Weights of a small image classifier.
Model: arch preact_resnet, widths [80, 160, 320].
Training: adamw at rate 0.0028, 17000 steps, batches of 384, held-out accuracy 78%.
Rows from block 9, named by matrix and row number. Rows with one number belong to one channel. Each number is 128 + 24 x the weight over its row's rms, rounded and kept within 0 to 255. All counts start at 0. Numbers have three digits each. After the name is the row's rms in percent of the matrix's.
# convs0: first 3x3 conv (model.blocks.9.convs.0.weight, 320x320x3x3), inputs 128-143, a 3x3 kernel for each
# convs1: second 3x3 conv (model.blocks.9.convs.1.weight, 320x320x3x3, transposed), outputs 128-143, a 3x3 kernel for each
convs0.50 110:131134124127129096090093067135130128150148135137135134142136150134131131128128128136141138127129131119124126145138140133131132128129130104115103091096073105093077128121118130124121129127129153147138141141138144147146147137129127128128125128128128126125127121116127125123111106113136138138139149155129128128130128128135128128127126125129129121120116105127126126112108110106099106153162180130137146126127138131131135130130133126113126
convs1.50 121:122086072127092077127105102136135134135139139134137139134124125144132127146144135132131129131128128129128126121124122118121118119123122143139143155143144158149147173170174149146146137131139127110108127116120121110121105108119114116125125125127128128140129131144139138145149150140129131128127128127128116106130124116130129129130128128127127127129129148207207194213214203210218205147145143111103102102095107125125125126125124126123120
convs0.51 110:130128128123087118083088121154134130128123081122126101092084128081055114132130128134126128142151131157176169089133051120129072062106039144099118140089128131103130153150117158154130135129126120128009123191084128161091128118105130116085130105078128125160125116142172133175126115127114084118132128127130119128126095129111094128128133137111111127135133128128129143101125142118128140128128128129120126102122126040123159092126176124122179
convs1.51 128:077106128113118127126128128130109138128116120128123128132126100127115077127112087143128145135109128130087120128101119133089104129076073117110077131119095137124123130128129128127128134128126162185249146168238140165241165129136136104127128110122130179154128164152130158147124116117128119120130120128129128128131140160128129183124041107127031064125061083128128128129128131128125128130127130128126128128130143144145143133132128129128127
convs0.52 091:136128122134132129149149143122123131125128129128126118161155152132134138126129128122128127133135134134131130138146146110119122132132133131130131158145134162138130107114124119118125132129123098109128112116127128118127134133127120122111124123115107096104110110118113110112123128130130132133141132129140136128150143131160151137129144133146162153154157162127131128130137138128133139124122126100092109128129131069108133094129142122129151
convs1.52 083:084046084090054070091056067145141138146147144147142135109090083107097084122114108145143140138136129125123121132128126128113111127116098113109125117119143144162184120111120128127128133134134155145151176164170140147157098075090083071099073059094147141131149154146160165149164153140160145138177173154118124128122123127133133130137146140159184180146155162122138145127128133117123126159140134144131128128125131188183171201186163209190153
convs0.53 099:133133141139139155139139151176146139180160144153157150113122108102117115105109118113111105111126124117127125059086080086124098095129097140136125141137140151153172179160165146129133167156168044043042070064036090087058165167162136154151124132128109117113107114111116115115124127118106125106124142130129128128128128127148132133127135130114141130103128124128133131118141135122132140158158156148146153142132139094098089085085045126107100
convs1.53 101:138143149147155164142155157128128138113116127121122126118122127120120129129127130126125127127128126123130130090082101092084101105112116129127128124121121124122126146157153159162153141146138112112129121116133128127135110125128090101120129135130152153152127130133127127139138124122133130128128128128126126128125127129128128127128127125128128129128129131146132132150142139144142139128117119127111107094074070137131129149130129155146153
convs0.54 111:126127124113123119099115115128130147127138160126136158131130127141137133157156157127127126131128128141134133124121117121124118127130131112119118107120119094108107127126126124126120116110103160127138130127128136128130124126127126127127134141149125119108128125124134131129133140132133136131137135131127127140127128146139142169118124124136146155158168172128128128128127128130129128125119116126115114131130131187170165174155148141128128
convs1.54 116:129123117130130128129129128125128129126126127111107111113122119114124125106114116099107115131132133148148138128128125127127126126123118145138139137133135132133132126126128129129136130132133088097114082099114100110117128127128128128127128126124133139137128129128118121118131140137141157158147168162107123122115124125110123119128129131129130132129131132151153151147149148148152152016032010063072039069079048139143152129130134121126131
convs0.55 119:183176194146138156174155179137128125129127126120128118158142159145136150166152163129133132130131132131132135118122112121127092100116084130129132130128127134131128099107120108116110117111108102106117089098109066056060128125123131130133130129129097103105123127126127129134140144141138136132133134130136128130129129128129129129121119121127127124117122120126128128128132130128131128128125153125115130157128160148128129121099118131114128
convs1.55 119:101105114125129131128128129095107108101105099124126126080082102044064081044063071159130144133129128125117122178173166167164157176176174128128128128128129139132136092076100113101116118111122124124128111106122134128129137137147129133140098112128129129129130130130128128129116126125132137135151157155132130130127127127110106103129131130128132130132134131135132139137132138152141147136132128152148135140138130146139143128128134145133153
convs0.56 098:111095081129129126110123122128128128128128127128125122132129127127128127125125124124122128123117123128126128122120123128128128128128129138136135130128123123106101135132130129128127127126126112120127114120128126128128133136131154162150154168155128128123128128128119122122126127128125126128127127128128128128128128128127128129143146149138138142132131133128128131128128135129129133131131133130131132131130130136132102144141129129128104
convs1.56 074:130125127136123127158129128126125126129128127128127125123123123113116116123123126129133133122121123126120117128127126130128128131132129127125127124122129152161179126121126127126127129128127128116127125116125127121128103092126110111131125117130129129128131133129129131128128128128128128128128127131087071065090078079104102096134143180130131171150162202136149154135149162128139146128127127129127128131128132116119127120125128124126129
convs0.57 094:130129128121128130092106117122128123113120108101101091149153144130129127129128125105119126118122125117111116141141136126127123128128128125127129148152141163161152102122114113114096126127119126126128123128128123126127133132128120111095129126126118125118131135129145150139121115123135132132108111126125129129126127125131127126128138136119125129118118115124126126124129129126129132149153168128126124123123123129125121130121123128131150
convs1.57 087:169162154154148147141141139127121124128115122109102118127126129128127131130136131118120126113117117127124120129129129126128122100111114154153171139144157139136149131136136126127126116107109117112118119110110125122118091071085082082093107113124137135142160167174150161156101095107087079093117116124143154155127128131129127128131129128150135126196180166133137132139134124124124119132139140134160149131146138134131120141157135123126125
convs0.58 116:158150138132132132128129129096090101083078085106100103128130132128128128127126126133131128132127127137128127124125128123124128130132144138129127137133118137122097124117118127127127127127127134132128129129128130129128163151154156141138179155159118123130134131132133130132127127130128128130142141137126118123129118115129118120128124128126124126137126127132129129133125129129128129155149143148146142145146148138150157138134134125121125
convs1.58 117:112121124120129134129133130119125128124125124121123123146146145130129134126127128129122127129121116121111104128129130124130131124130130173174172157150148140140141129135137132144147137147143157144137132128128134134134123115126113111128111109128153149135149145140139136129129128129129128131130131133147152153139141152148154157131132131131131132131132131039027041030021029035033037126127127124127127136135130131131131134134141146145146
convs0.59 084:138138128133138128112115096149147151126127130117124126135133132132134134129129129126119120126126126127128128146136142130111129130129131139131112139135127124126107099095082100093082099089083139139129143141130141139130147140143130135138126128144118118118130129127133135133126129127111119116097100105129130128114103083091072051129124122121118121113114115123118120125121123117110123138153149143161157142152149126123126129129129142136135
convs1.59 078:116083115092053081123105114126118110128118102129116109137137148128130146124125131138133134135130136137139140140138139146147152150142141186174187174144151189167172114115125106112118111116119128125126131126127133127127125123127134132147153149152134131130136139145130131141146140144151150158187191191101075111099079114129123132135133136130128133130128150124120127122092106114094101127126131126118128130120129105106117124128129137139142
convs0.60 108:160157154135128142153124138152134109126105091117101080128129129127127126153136134130136132124144147100121115097052066129112122160139131163166162159159158131139154113119123179185201174179192083066086128128120141136127145138133111092110073089128129130138122120126124104108175152156125118117133121118142146128128127124123108110128126125137150129130138127127134134119140126123128128115117124126082134150127165115085099102104125121113122
convs1.60 109:131129128119095106128115113127129130127129124129142132142163133122124125116119122127123139121118126125124127123089110127121119143140126123121124130126147128135132135128138151141134136136132165160180150147152131136132124122128155116114129118117128149149108119125120122128139128126128127140138145145136163169128140168131129140130128130128135130132138132129152143128130141128123128144145129137145138128138149176172189157131134135134137
convs0.61 093:116126127111112122119114124118127128100112137108113139128127128120120128115114127127126126135137135136146143129149143117121119113127128125126118130128113123126119143164171141146157128126129129125120129128136135130146123128140124126130124130138128128129128128128130130135123138162116131176134146171134128127143136140138128136122132127123128127130131146127126120134134129134136135145133131130129140121126149126138123126133128124128150
convs1.61 086:126130128140143132161169150109102125120107128126123128121131134114131139126129129137131133127119117112104105140136124172159136168156130154162135170157124144130118110095099098096101093093109094102117109116123124116123139124142167130142134122128129132129134146140129143147097099113122120121128125116136129127106105109081087102133128129135130130128128129132134133131131133128128128131128132134148166146151152058073103014049095110124127
convs0.62 098:125125123127128128148142130128127126126120121126121121127126145125126156135138170121112117125122126126128126126128138116121128127128136128127127162158158170151137141136128147151144151145146165164194130127133137125126129127125129129128134134137101084090113107111119118120125103108134132141151159171104105111121120116131127126127126137126143178171197212129127125129128128127125128102103125076069093099082098110094118078076097110081112
convs1.62 105:147148154132131141129129133125129128127128128103110111117119124105107116116121128135138134137141138135139141073069068083074066086074066152141131124122124129128128097110111126128127122128128127127128127128130129133137128128129132135130129131130137132129134131128125125123137141141131136141131136135141130128128123122128124124128129129133139140133140145109106105102098099116112109099103111129128128134129108143144140134136140141144157
convs0.63 100:125120087125124115127127114173166162177169167191184185128127127147141129158147131152150146150146148138141143130127135130128135128129129114126126118127125115126127119111126172167190235231242146135131133129129128128128121120118129127127141138140125126129123123125120118119168196190156173180135146152125127127126125125128127124135139137132129129114103093114122121126131134122126128128128089131132121127128109121130128128132131116116125
convs1.63 109:210196189162141133133128127129128128131130129130129128131129130127123123135123123152141143146130133127126127125125127128128128127125125143139143129129135066082116193179171175168165161167168146154158128128130112113122124126126114114113119112116119120119122123121114111113094084093108108111111108112160140132133129128135132137148157170140145157151151160159143130132130130128129129145126131129117121122103104167154148152144150127127133
convs0.64 099:106116129129119096133124086135131130095112114124116119116086128076054122112108131153137129165146134125116122130128119127122104118117117132128107128128117195173162155129124123080098101071121099091117119110124124121128129116132037056123128124115114122107124123094121113094111127141136151131120123122128129128156151131163166161130121117139128112144147128128128119129146125128141128130129124129117110135128122057093137036096137157159157
convs1.64 082:131132173113112128117123130128118121131128132123097107149132123128108110144121115128107093127094082132127139118123133101110130111112122134148135131146138128127150128127127126119085128117089114080097110022069136124118128156169182139128153127145123119107117117104127144130127148158116115138128131147141157147129131129129128135129122116134118113173143131124129128142136143127126127130133131087070110129130136135168176129128132125120121
convs0.65 109:147130106130128088128124104141165171131150156137148154164136127201164136189154130126124123129128126127125125128129129126128128102102088129123115132131126133133128169157159133130130123091093138144136160163132137141129130128135134132136104078100125128128124126128124128128151164148158168147138139125128129131118126128089102101132130129137136147124122125101115126128147142112128127128128136130129131116110107109101128129128128110120128
convs1.65 110:138130129142131128144128127092095083099090077094084084141129128148128127142138129127122128128128130136129137122128119113123119110119121123121114127122111134127125090082082115109094119111098126127128131128129130128130124126130128139157124135163128126127134128128130127115120115122122122123129131136134127127127127128134133133157150132156140130131128127123124123124125121126126126134132131119102115126115128108098087124112079127121094
convs0.66 079:124128128129132136090089122124125128135148134162169144111079108112121125114124126154135132121127120127135133179150134123105102129141146168159140129136134115122126130129111130134129128128128135132133139143134126144142127121117027076084175186162108111120135132123123120121128141138093113125103122127123121117127120116127122110118116126121140144125144165122127124122134122127134124133140103070070089134122139049106115000057113136165195
convs1.66 067:138122124132096119127101110124115123145115129127099119187162141157183149129141129127134137122120128121109130132134151130127148129132137134128126135133130134155150126134144140136124120110108138129131167132165170141143174191218122094105140115128129142142156159151128115123159161143125122112106070096154162159128138147133133154115112119112122115124135149109074093078030106095093128130129140090069115105074103114125122112122121128121117
convs0.67 091:117128149121124128128127128126113119143133134142130129101109117121122124141128124124124127133137130105108106128128128148147150137134136104120125132140155144150157127124139111103134106089109121119131124119130130130137143131128155160139125129119135134137131135132123124124125096124112102123130113128127125130118113108124122106119092115133122114139114088127130128119117123122121121121124127128130130111117120127119128102124130125123112
convs1.67 087:174173192152166189137176199125126132120116094113112100131123113127123127127128140138138135128109112129131128121124140123124128122126126141127126137123123135133151133140146148141137131135133150178210158168174127122123120095115123098128137132136143156159159172161141150165128128128120114127088089084122124128129129140156142156115124126107117125092111115127128122128130136148156151155154144173199183130135133152161161173149152146152156
convs0.68 084:107123110126130130123129130139144149140140137141147148145136133152148142150142137123126127114118126125124124136135133138138134134135133043057050047065059060063072128130127129136128134146137128133149129132139138144152133140144135143149137139141173188185158159156145147137130131128141134130155147142128129129129128129138136132130131128129130128124114118126124124122111112123109109096105113098101109102093097113126113115121119129121127
convs1.68 088:030008025007000026016014050128127126135134133129128131129127125125126124126125126137134131131133134120115107114107107110110111115115117131129131127123124128127128151141141145138139134134135129134137129136142129134142129127133126125126126124127143146140132131129126128128134136134134135134134134133127108090128121116148130129131132132133134131157166152121122121118119120119117117119105114122116113127125124128127128132135143144144151
convs0.69 077:127136135135154138134147138134136136132135139141140151117085119082076110098084118137131130134136134128130129130130129131116120137131130150139132155147145142145151127129134126131137128141158124123123128126122126126121127127123129131125129129123104110117109105096135125111126132134133139137145143135132084092089050027103064042128126128128123131121110122129129130129121126128122126128131130132146146140158159147150147140144147138141142
convs1.69 065:127127127126126123138144140111107119120125126121126125130128128127126110129131128130130130126120127125126127124116123088064083080060071124117128117103111129127128128133131137142134132134131126116128128115127135132134128126129124124130130129131130126127125111118126121127129130132128129135129128131128129131124124128128128129128128127126125123126122119125100103098069088089077101098086111075031070106057078124128136118127133127139141
convs0.70 103:129131133127128128121126127156158161154179185133164182124128128129130126127131130098105120122125127134135133127128141128138146142155152130129129130130128128128128126137129127148143120131133124126124131128128165163147000000000010075000100088000130128136127121125127122125152157151143135130133129129072073088076080078103099096131134130128131129116127128127128127118128126128130128097124131102121125145155142124125122120126123127128123
convs1.70 110:064051066047035047035020021056092105055079081051059062128127127116109098124115100140146149129129129132129128111122126113116125108110117101092084095074079100083079020049073006017047008017034110108094114098077121106086130129129137149155130142152166154150154154157150155159129123120149132126138128128130119121129119127125121123133141158139138141138134132123120118118113112108103099116102100116096097127116115108074057094054055111069051
convs0.71 103:150143128185167134142145136145130128134140131131160155118079119128089119142126125146152136155163143137147136097131128097116106087098102188167132184145130177141130141147120130139118146156134138171128146201119151186113100095097099127084075106099131131162129127132133136134133134125145129106169156115091096092106104105123119123100114111083117107095126114121124127112107120117125124139159128157175133134149128093128142097124130119092129
convs1.71 115:131125138125080110124105113130127128130121128115094105147131131130123128124101121121126152123132145128139155130102126129118151111108130141130115125105103105094109125112114114101107093071071129110117124115130126119149116107133089069125090069128128143133128129128129134131143135134138114137136083111130128123123122122132106123142123140129113134124107127131125128123121134129131173128143176129153180124149166083081069104091099111120123
convs0.72 108:147167178145164159128155158115089090137136135139143144127075069134132120135135131113100070153156130139139128106106109133129128148129127194218207166174158144143152127130132149147144131132132114109104131131125128128128126119111125098102128129126128128134106105121088090101111117109113122123118127128136134133129131129132133130128138127148174150138158152124117124128139126131145134129142123158163135141132116081113119128142142141146165
convs1.72 100:178213214156196202159173169126129128125127126115117112128126129124128129128131131115103123123103127112105120117113120083089098123121121145151146144141142137132134134163173134155155146155150127109118119078114136129129118105126126114128132126146118125126126127127125128128126128128091105114084079105140139139127127126128127129153156138131132120131132128117087117097078100125115118174178179163160157119109129111131127119122122126115123
convs0.73 073:122118095124126115124131121134144151128130136129130130129131127125126121117108100129129130135134145175168196126123128117118130128129136127125122129130124138142133129132132136138148152153148129136164133133137156155156128128128122127128133135130137137135142145139143150138160152167143130146147129136148149152139132130142131128122114123120116125126122125128124127125123128133130131109106110125125129131133134103112124113123130129128128
convs1.73 058:086054122065029109116083127124119123125118126122119129118097110103090105130131131130132142130134129137149151126117124116111114089082092137134146130129141129128137131131129131134130120109116138136163131131168119124132128112118127110112137138136130130132128128128128127128127126128128129133121125127138133129131129128138131133128124126128128129132140137144151136130138131124128126067064128083084133128124132129127128123123128126129132
convs0.74 083:129133127129137135127127126127142132173181151134137133117111119143144139132127122137130130114102115125127127121121139118132133120116125133142136152137137156147140172161155156138139127123124125124119131144136105129119155130131127057110142130128121131123125134123111115098128128128130151152151152147121124118128128127125126123116108112121124106146140126123127127119132127123128125123128130139137134156149147140128131132138142205200206
convs1.74 070:143140161134138171128128136150151154140139143125129130145144144122128126120121128118123126128117117132130129133144147129129129141149144129119126117093120120101129132135149129128129129130133116105127139135173148133158129128130106075117128094128121109109128130126126125125117112127098101124118128123118127135128131155127128141126123124118115117133138131169148185145165178132141150135140136144143154133132165107121133081108134135150156
convs0.75 087:134139134133136130131130128098090103123118131124115128111092124058041067071042066125121120116113123124119124136146161123129127123128125143141136140132128150141137136139135120116113122124116128119123129120118135128127155153135128132127135134121124122120127127125124128128177204185174193181143168143152178177133151154132152156145150142133136130123126111141155142131146132127129127115115111116121119130127125112089098059058086086065113
convs1.75 076:102092102111114131132133134128126127138136135139143143125103119096047086123089117128120131124118127125127123129127126133126118140134127043034050000000000016011024123120129119116128105104121131122128129113119128126128132132140128130138129133136133130128134128128133131140128129128143151158139140144150143135143130131128125128123122125105100104105104113115090099127104115130129128132127132111089105129111107153150146154154157177171160
convs0.76 108:144141130143156151136155154103108116123118127124114120175180177159162165166164165150155139135131131142130131129131130122123130105112131172159158169167172200195204120150196155183228175194229128128128127128127094106108078081116076096102100090128128128131131128138148129135048046042103117092128127111157136144156136150183167186128128119137137130134131131126122128122116124128128130137128127126104104149132141128125130122123142169141173
convs1.76 115:107109113109125127124128121125122119125120118130134139096089089119105092129129113109117128118128128126128128142147146126128127127128131156164170139140144125125126125108111120099097116093088147129128144127131148144156146149165130139152127130133130131148128134148132151160124114102124118112124123122116107108124119116129123123123114093117110081113102076146149143167168151180180160117122128128137143145150143132128127129128115131130110
convs0.77 111:142135128139134130143142140217204196178169167153143137106102122106115118112113111071085108116129130135136130126119125107102109112111111133128142127124125116120122102112127115129134128132136129129129133133135137141137162154147129131128128128128128128127113115123116118118129128129137129129135128128145142153135129131131128130119110121123128128127128128099105117100108114108106105125131130137137135143151148159149147141130128166160161
convs1.77 116:100123134097116124081101115165159146180171154179170152099115125106129135087120132147149144141136130100086082108126128130128126145142136126126127128125125125122121127128129128131132128130131132129128133130129141132129129142144129144149136149148128128127128127128124121124117119122111118128117119126126127128120122125115116116165161147131128128131129128110129129098105099075073066124117117122108105123112110129128117129128127126124122
convs0.78 106:137118130122108125132125128139130131132128118108099103096104126120131135131139138128131122135140131128128127084108067107126085048064025120101106112084114117108125137143159140145155149171173141132126140151128133134123122049042031024000022017001128128133128127128145132154156164159170184179184189177128114116130127128148130143144158134167154164128131135124123123130131130128129127131128132134130129132130128128128126124107113125127121
convs1.78 113:121119125125123127123119125109097116129128132134130154132134129132131129130128127125128125129131122125127109147152148140156156134152153123121127126124128141129146130128127137138132146147146128128133124122127128123124124144139152182182217248230113111106128124116128125116121121123126128129118125128116107106114113117131131131151152152170165165215214201143148137128134127128128127131127128132129129128128132077074081081068068095056071
convs0.79 111:122126128125135127128139133128128128113106107119112105131129132097128128126125123113128128123126127139140144116115118111123128127128128133131127138140139143137133130133130157158133148143130114128128104109117117113116129127127086078038132129123123126126164164160155163160131135138131128123129110112124123127128128130135136139134128128149138131145138128128122124102079093128127127177178142094094071125125127066076094092071037197157137
convs1.79 129:127122120197201196156151144129137134136135133144155159126128131120125128124127128127130144132132133141144143179174158115106102156148141132129134126134138120125128119135139119127128152149141106126119124127132125126132125124129125127128151150163127126125119116108124120112128122116131128112132129126128115133153152168152144145160167152122120119169169174128128125143140132128129129128124125137128127105121124168146139140155144177165162
convs0.80 095:131140144132146147134142149133130128127128127128128128132133125135141139136148154087091126122118130133131132135137138131133134143149142111126131120129137129146157128128136132136141136140149147146140128125124128123120099099073124132112120131113122122118115118114121125123128142151128143155150157166136141138143140139150145142128135130133139131133145134125127128127129129142128128092119127107124126126125123044082108071108111091120129
convs1.80 091:128126125132121117129114111144135131148140139141144148124120128102090115120120129178187196163167173136142137134138134135142136132136134099107129098109129128130136134130130130130130128128129130130131130126126130126125103087094084077077099095106132134128127128125123124121131130129147146141151146146150140139139127128130123124128128129128122130127121126144174180160187185161183187135144147144153160148152153177150145188154155177149145
convs0.81 116:130130133130130132087094079139128143164170180144156152126121122128130135124131131160172174127127125144143136141166159128137128134141130148157152127128116130134121129128137142141136123125126157151132084093085126131132136131131034055048128117129126126125117123109134129125133143167113113112138127109130135144127131128105110108126126126121129128127129128131129128123113113128127120131129129124127102123116111184171158000064122136152144
convs1.81 141:203181188131122122099065059077073079075093098128131141133118111119127129090104112095097107127128128125126124107101107117116115126128124113115117133132115122097064078053041131130120125126109131133155118129123127128100127117117177167174140128126145131128131129130128128130119119111129131131129130130128128128135132134143130134126123125163171169128128128092081083130131131134135143129131150116125129107114118127127130126128128104054054
convs0.82 101:127127125127127127151132131147145140144155150129131130126127131107107127106104128103102093125125108152132132106095103127107068118111079128130134129129133158143150124126140130129135165148134133137150122126123117124117110099122074093078043054036125125126130127128133128133127113096129129125136139143128128128130127126156142141133141134135132134135134132125116116127121121127124125133133131128128128133130143132125179149127162187132189
convs1.82 108:118112122128126128128128128109118123084092103112113117120131135106130136138152148131123124129117109129127107148169170112128128123128128131130138129128129127126128128120119126105111131122126132128126146128126143131128194156158159151141131127128136135135136136134136146151099114108105116116108119116147148156143143147128127128131129128128121095089088047130131128128127122127126121131131133119127127102106111128127122126128121115119104
convs0.83 091:179180172175190171178194173158152151145142138128126127128131138128130134128129135128117117135132130146147148128129125116117107108112107134156169157172184168175180130128130127128135124123126125129137129119134128102120130129130139131129137128128130130132132123117129111090128128124127128123115122117133141144133139142150161164131129128135134133135137142131131127142145133130129128122118117119122128125126132114115108124125119126124097
convs1.83 073:128092056111060014115089059119118123127125125127122123145153132142164154130138147122101102113090080117094083145147151134136144128128132114116125114114124129127143139151153154161155153166152106099115128110121135129131104041093109047101129102119129133128127128128124124126168160152185167151162147134126112126126119120134130130132131151131130154129145183105111124109120126115122127132130145124120128129129143124125124133130126159138127
convs0.84 093:129134134131136138126127128144133114145134107133121090146149157157159170150146149129128125126123106111102093129131135119120128112113122120127126126140139135153150124115103109098085104089070116123116125120105131133128127127127140138141147146148089095095090099088065079074122117118124115115121114110103108128129130135141140144125120127115115126113110122127122128114096121122115126099115123098120127100123128132129132126103087128118089
convs1.84 084:083078101067055078091078088127124124122112109119112114127126125127127126126126127127124129073045084094078102132137140131131135129128128184163186134129133158142157153153176128137159134150165081064118099059118130106127100107119101111128126121128091103104084095107106121127137130130137128127143130126099079080078047054096077087093107124118124126132136135112095096127120119130131129130127128128122124128121120132133133127116131121114126
convs0.85 102:179187185183189196149158166092093051130128091081060020127127125129128128129131128127133128115128124115125122084096109042074085093107123130143163159168184160156166130129128106120110115116113127132140133147153132138143129128126087078064129100094128126118117115108128127117132157143141161152137154147111077078104074070127122119128130126132134115133138122128129128117127128125128128139142135128127128127125132130131145115089104121112126
convs1.85 101:171176191175178186197213201129145149129141152119129141123128125118120104123122115132143153145153157155160152128125126129128137126125128149165160112130133070076093068061090093080085116106095128125125153146136169163155128130136134135140136144147133141135131142132120125119141154165141138140128127127126126128122126128128126129127126162141133163151165196139143144134146148134137137124139152142163155166173170126119114128126125141128128
convs0.86 089:129134129127126126117128123125128128121128128123131136124125107128127113125125103151151145139145146135140141107109105129129129119124117188179179160160168169171176151160164164183185166196193129129129090100100081082081121127127124128128114126126127116111130126119128127122147173166133161152126144141128128121110117106101106090128131127135148142133157141128125128126126127128128129136138128130131128130129125100116096065097073088115124
convs1.86 095:165166179127131157123126139140142141143146149139148150129129128127128130125128128175171156195187166163160144125118113128130129149151139130130135127128133139143141122124127130140148163174178137139135137136118129118089124116115113103105095080088128127131135134132132130129131128124129128126129128121174176170195189178189196176142130124149135127128123117121122127126126131129129133130123128128122127127119118121126128126129131131139146
convs0.87 089:099125107119134138115133132113128130129136158131130131094083098105068096131139121127123121135127112124095065139149166129136167117118116127127144136129152145136140131149195132134201182153193130111132115114124122115123120124085125134065128136047135130130133127130127113117138126108131140130128142128106128127122128126119128128127138129115153130109123108127127123124131111120124112128137128128135104130128096143072091127046058154127114
convs1.87 080:145123132161125132153133132127129127089120106108106124133117130117074112113101128129126139127116130153145129149161179149130154172165152115115123110105117134142132130130131107119119038091116148133145135120127125113118120115128133134146150159163159164142128128127124127128129133146103131141087098137131136155115130143121128134100097123137131127177186151126125123112098124129129114103089128104106129137135131131127116111120128116105095
convs0.88 096:118125118087105098079094089126127128134135133129129128127127125127127126128128128133128129133127128127125126158145135187183173204195188171170170140136135148141139126126127149150147147150150118114114124119118129126122113113096128132126127128125114112126119118126127120128119112109124125123122122122142135149146140149136131141128121110145125116137121113129129130131132132128128129127123121114101106098096108127123125124115128126127137
convs1.88 105:130127129133127128142136137132133127149151137150165155129128130129132138139141147127128128125127126115117114122128128125128129126127128128128122128127128128132135138141144128129131125127126118124128122123127121121124087082104084080101104092101135135130129130128128128126128130131128129129125127127153167171169180182161175182142138141130129136133131139126128128129130130128130129128129134128138157171184190163173175167171190163178192
convs0.89 098:121114110136135129144153145120117122116107118148150153140134130141138140127118126119127138120139139118128128125122119051036056114105115156163150134135132115122127114124123129135136118123121124089076119108111121112113133140136097076111134154149154158159144153151138143139128127120120118122127121123137140130140142141139142146117125118124147125132137127130130125128142127129130128060072079057054039128125115065066085102113104132153139
convs1.89 098:104095118104068115123113127147149145129112112124095111103117125118127127123128136137141132127126125117123125126120107128116095141140129124118122124102110125117113129129125108095075105092085131116124118087126122127131144159159192183173141129136127131129126128128129138138133132133129101121129116121145155160162157158162160161145153149144146138126110110125134138126139134092101098107095105105078096139128129178212195175188184140135132
convs0.90 110:127128130125128128126128128176183179175180187170171171125126125139141133138141131137139147136132136139132134127127127118114120121116126128131125131137129128128128126125126126127127125126124127125129125122127128128140163145148141142145132132132130129129132129129128128128119122128126127129126126128128128130130132132135135141128131131150149155143144153132132147132134152145148162128128128118121125128128128122117128110104120135129128
convs1.90 094:132133134132131132138133132151145132142138128134134130134133129131132128125117105123125128120124126127123117133131129129128127128127127128124127114120125116124132128130131130131129125124115123124128110119124084098111128128130127127128128128128136136131148144137154145141128129128129128128148142137131134132131131129129130129116106112121115119127127127126127126127131132128129131126127128124128134123125128150150145144144140137145139
convs0.91 102:098074065117099096123111105193167161190154166167151152128108123135128128158135146133122111134124106131128115159163168148140136150142132090067056101084069051031028148136138125118120113125127133128131183176200182192227139138188157142175188174191074086100105112122102100113135138127131127123105116115085098086097109101099100101133128118138132128142130122119119099119117086124127100135128134130115132128125130140146135138134126169171133
convs1.91 111:095114111083113113102128133128128124130126117126117110132128120128128105095091079114126128128130128123123121108121120129146132137151136128132131124127127179189171143129128152130129154130129127128126114126112101115101087089103127114120119099123173151162144126132149128130130134144151150154136139142171193219158174202173196216119120065128133093134142113116128120124128122128128123127126133125123130152149146126131128134162141150159153
convs0.92 105:153148145130130133135156160125110100132129128129131136127128127121123123121122122156151155147140147141137138130128127129128121129129129130132128125128127126144148100084080090055051104079085132140146130134133119117112097085109097102097125123120126126123121124116109109095136152154139148162128129131129129130135132128140139133135136131138135136124123125129128128133135137130131137123118099136135128138134134061097107125128127184170162
convs1.92 113:128123128135138137137146137131133130129132132122124125118117119135139138168181173106113116106116120103112119124128128106114116116121123137134131129127125090083099097110117101111122100100114133131132133127134137132150128110113111110120111081113097086077105092086128118096121116126122125126128132133154146140137131127134130129126123118131126118128127122147137157166153166244255255131129120130129116124122115095088084066067085097097130
convs0.93 097:161165160143145147119131135127125147118110127122125131108109122130118127146161142135137131143145137133132132131119129095097116116119127132136128130130122129129117157161132124124125144147152122108119127125125136150160132129124117131097115139125103101101108104100125128127108102115154131128152147130128138142130129134146152141099094101097112085120125101127130128118137127119131129129136132092114105108114114148124156116076128164128128
convs1.93 100:167158161155146146135133131117109090106094082120113122149131121132134126127130132150128134146146149130137134108100127126090106156132131132138151130127137136130131124119120123115122120102127106086119128129137141143149128127145156139168158139145142132130118082099111081112128126129129085131129122130115120121112094121109089114123120116127120115138129128166148140128118125119106119143160150126128128126119125172131152114096118116120134
convs0.94 109:160141144137115129120081115157147133136128122135127110126128114124124109121125117132136133130142129130140129000025014008075059003055039179126141134124123154128171129129130120128130129133140109127108126141123128127121128132128079102075103100079131128159127129149169151193138145180159176208160171194156138138139133132139130136099112111092107115041067083118124122121128128110120123122122128128128135141153145136155159167176165149156151
convs1.94 115:124107101118102081097086061121114128109098123127117128127125125125117123113100105111116115104113108128127117160160153166164157135139135127125123104107117094096116137137130150142137169166167128117127128119124126126127069082080122128101172160134126126126126126125126125124124126128120126124106106104127125127124121124128126125190209165176201175166189163046067054061102080072111092128127128121126127105115102142133127132129125128128115
convs0.95 109:125126134128128133131128134056037009071053008110088049130141151129137140132133131102117108105123106126128116084097072050091066000038011117104119115109127123124128092123128112133131124131130130132130131135128122125122061070081055081070096098086125130179126136184152155197137131132141136135131131131126125152127126128126124126130139133131136137103129132126127125128129127127128127135150157133135138128126127128126128128124122164150170
convs1.95 106:115113121105103115100099113128122126139128126157139135148134138138128127128125126129130128127127125118119104125123096126127100122117075129133150133150169136147165185186168187187171190187168130130150128128153128126142105110102104121104100107114146144156136138151132131140135129132137132150128127152132136145130130138137132143115117115128121115148128120128128128135130127131127125131129113129129110105101066130135153130143160126128141
convs0.96 100:128136147118119125118128128110127138115128153128138170122128129129136130132128110124129136120122118124128097096095092115106102112113122149134129120106081044067031107114122106112125116126146119120121131124117148147144133138139136142142129101095127125121097102109111122122136131127128135128122136139121123122111113115121129128128122110124142128123130113132142133123143136121126121122127126121128102087129089127127121105120068022089073
convs1.96 084:126126124123124128129132133124126125090089108126137145153149135134150181125133161131133142160183197189228218091068102131132133126125125122120124129129127137141136127120120120107098143146140136142154151143137177151136114101148154122125129128127096088103095095107091093098132128127141142143116089080107101110130130128080065089140134133175193192167158146128107099090064077119107104119112127107111124128128136143150175118142132136123081